Rows from block 3 of the audio encoder of a small contrastive audio-text model, named by matrix and row number. Rows with one number belong to one neuron. Each number is 128 + 24 x the weight over its row's rms, rounded and kept within 0 to 255. All counts start at 0. Numbers have three digits each.
Before each neuron's rows are labels from the 100 clips, of 14976, where the neuron reaches its highest value: "top examples" is what is common among them; "band" is the frequency band that holds the peak. Only what is clearly more common there than usual is listed. The data: single notes of musical instruments (NSynth).
# fc1: MLP up (encoder.blocks.3.mlp.fc1.weight, 384x192), inputs 96-143
# fc2: MLP down (encoder.blocks.3.mlp.fc2.weight, 192x384, transposed), outputs 96-143

top examples: octave 5; organ; pitch class A
band: 1000 to 2000 Hz; 250 to 500 Hz
fc1.73:078139109127179138114108125096160139136133129118129144122145112137121130150142096166136129176128120119154154094200124091143120131164112158139183
fc2.73:122154112123128115120098088095082115076128114125112135075080121125152131152107128071126098086087131149192148160096117113109132110114120131177127

top examples: octave 5; pitch class C#; note: C#5; source: acoustic
band: 250 to 500 Hz
fc1.288:134127141158106122087091162114117109163095127124129154119121136131162128159151155154133151132160107115086095082094188128165110120090152131156115
fc2.288:135110155111134159152092122163110123127116129113115127124124111104114103078105155139123113179139135121108128157141104118166152144100139133142104

top examples: octave 4; pitch class F; note: F4; instrument family: organ
band: 250 to 500 Hz
fc1.350:149095147160139141132173187137182085137127106141094082135107133149089143127107159135068138129149143126099143117160135084101162153141114129182167
fc2.350:173138150125150149173162133120108139121161129125145124164165124149151123125145115102090135111156109122167142137086121126118115125156119109109108

top examples: acoustic; pitch class C; note: C6; instrument family: string
band: 1000 to 2000 Hz
fc1.371:146127092116153137131162107138118157138125132147115147140135128082140125123161143159135153087087146129119168118130107157098119093127109101162153
fc2.371:100075069127081149105106145091111162188140146148110139109116104124084136172083134133138119140138154163111106101115107178131128151161170158107107

top examples: octave 5; pitch class D#; note: D#5
band: 250 to 500 Hz
fc1.152:064098128125147127122118138124131176149107140115137094117124140156136147138141129171143106155120138117146176176132138128158135141126120145151143
fc2.152:138137105169089107085141148114119111126164128104136128145092135100137107141125129145130171146114092146117136090123118109118139124075148130104112

top examples: acoustic; string; octave 4; pitch class: G#
band: 250 to 500 Hz
fc1.130:135118130106126117059112137141096097115117151084102103053111123117155110119123156172132116118165123158112139129152154180141132138139125101120172
fc2.130:101103165127115129122099127103125110105152140140139140158122161110169120121128074136150147095092166136127122105094109103143123128115076122055125

top examples: octave 4; pitch class D; note: D4; mallet
band: 250 to 500 Hz
fc1.260:134131149138110146129100105119132108157118129180136144115129183152096115117107140133115163130113127067167127107139135122142160138139125139152134
fc2.260:167167114096127127184121124099141109139117155125121105114147109107116126087118142126149141122131116158122184113124104127139074091159092094136099

top examples: octave 4; pitch class G
band: 250 to 500 Hz
fc1.75:143095148144158168134133123141190121110156131124122078119128117124097113122144114102131150168133143099136145159102142120136147090141150081176075
fc2.75:144150152180176124137141119141131115094115117148106116156126137148148134100183118107148156146125125119166119146135131095121172108134134088119177

top examples: octave 4; pitch class E; acoustic; note: E4
band: 1000 to 2000 Hz
fc1.324:114134134162160134096097126093136142144124163130138155141116115132117103145152130145128134162122115152137121160115147133152120103167109098104065
fc2.324:139128139125110119120114110144165123129064109107107135105161128132150141121129098128145183116117128138149131104166138137108114132099139109110158

top examples: octave 5; pitch class A#; pitch class D#; note: D#5
band: 250 to 500 Hz
fc1.287:116124096098151157123107130122114097152128190086118134118119118160118094138146149160153156139113111143148132137097133115159137131179103137130176
fc2.287:131121129151103130095136128106117101134117131089170096090133110146143159161143142088174096130090162110132146127146125080149110112149141128122119

top examples: octave 4; pitch class A; pitch class: C#; note: A4
band: 2000 to 4000 Hz
fc1.316:150178170147117135137157141201117155139128070148143105131136124105145170124074121084130134169126144134111116122093101174106153100107131155100128
fc2.316:101128095137146149127114117100150110105079153161147082142126104144161132112144117128156164109113142158135100129153164101081139107137130120164097

top examples: acoustic; string; octave 5; pitch class: B
band: 250 to 500 Hz
fc1.320:151118127069164129152109118157131124111145126145159106148152141093144122054163119152158120110114140153128117177120161125104124090167116161152140
fc2.320:104123167152143127150157119130109148130163139146118079101101113150096112155092129108150136105083175086124093098108069129108132154129110132103133

top examples: octave 4; synthetic; pitch class A
band: 250 to 500 Hz
fc1.195:136086147134142143136155082134137161139106110147146096133109163122083095107138115129140107066096142141115131144116157143129111114154123121102137
fc2.195:166141142131132098078129122100142157107152159114098133144145061112129153124132141086138127128109160141156133115151156158146124104093152118132127

top examples: octave 5; pitch class C; note: C5; instrument family: organ
band: 250 to 500 Hz
fc1.224:138121116136151115092161131154121146126126169135096119137125085083143127122126167131152130112166090132149079122116099122111130132122155129158113
fc2.224:138129104123123156083107138151175092137121152151125136119146142136139101141146115159117177091112091149104114128127142164129088127126092116157123

top examples: pitch class C; pitch class B; note: C5; note: B4
band: 250 to 500 Hz
fc1.257:138121152154097118109155182150138173108068095117138150088133114111126096123105119133116122120130151120155103119095125108143157134116142118134118
fc2.257:133125075138122127071099113129157145145118095115125120119109105128108080118119128110087155144146130114126126157108144149134110119134157103128131

top examples: octave 5; source: electronic; organ; note: D#5
band: 250 to 500 Hz
fc1.244:121160125158187158135160128095131084111134122171119171127154148118120112159140117156115139123132073115161109098177131118179121129097136108105130
fc2.244:128119157162105093116110163133144165137160118075099136121145148134133082134101148130151150119124145111147140152088122147148121152151128175150147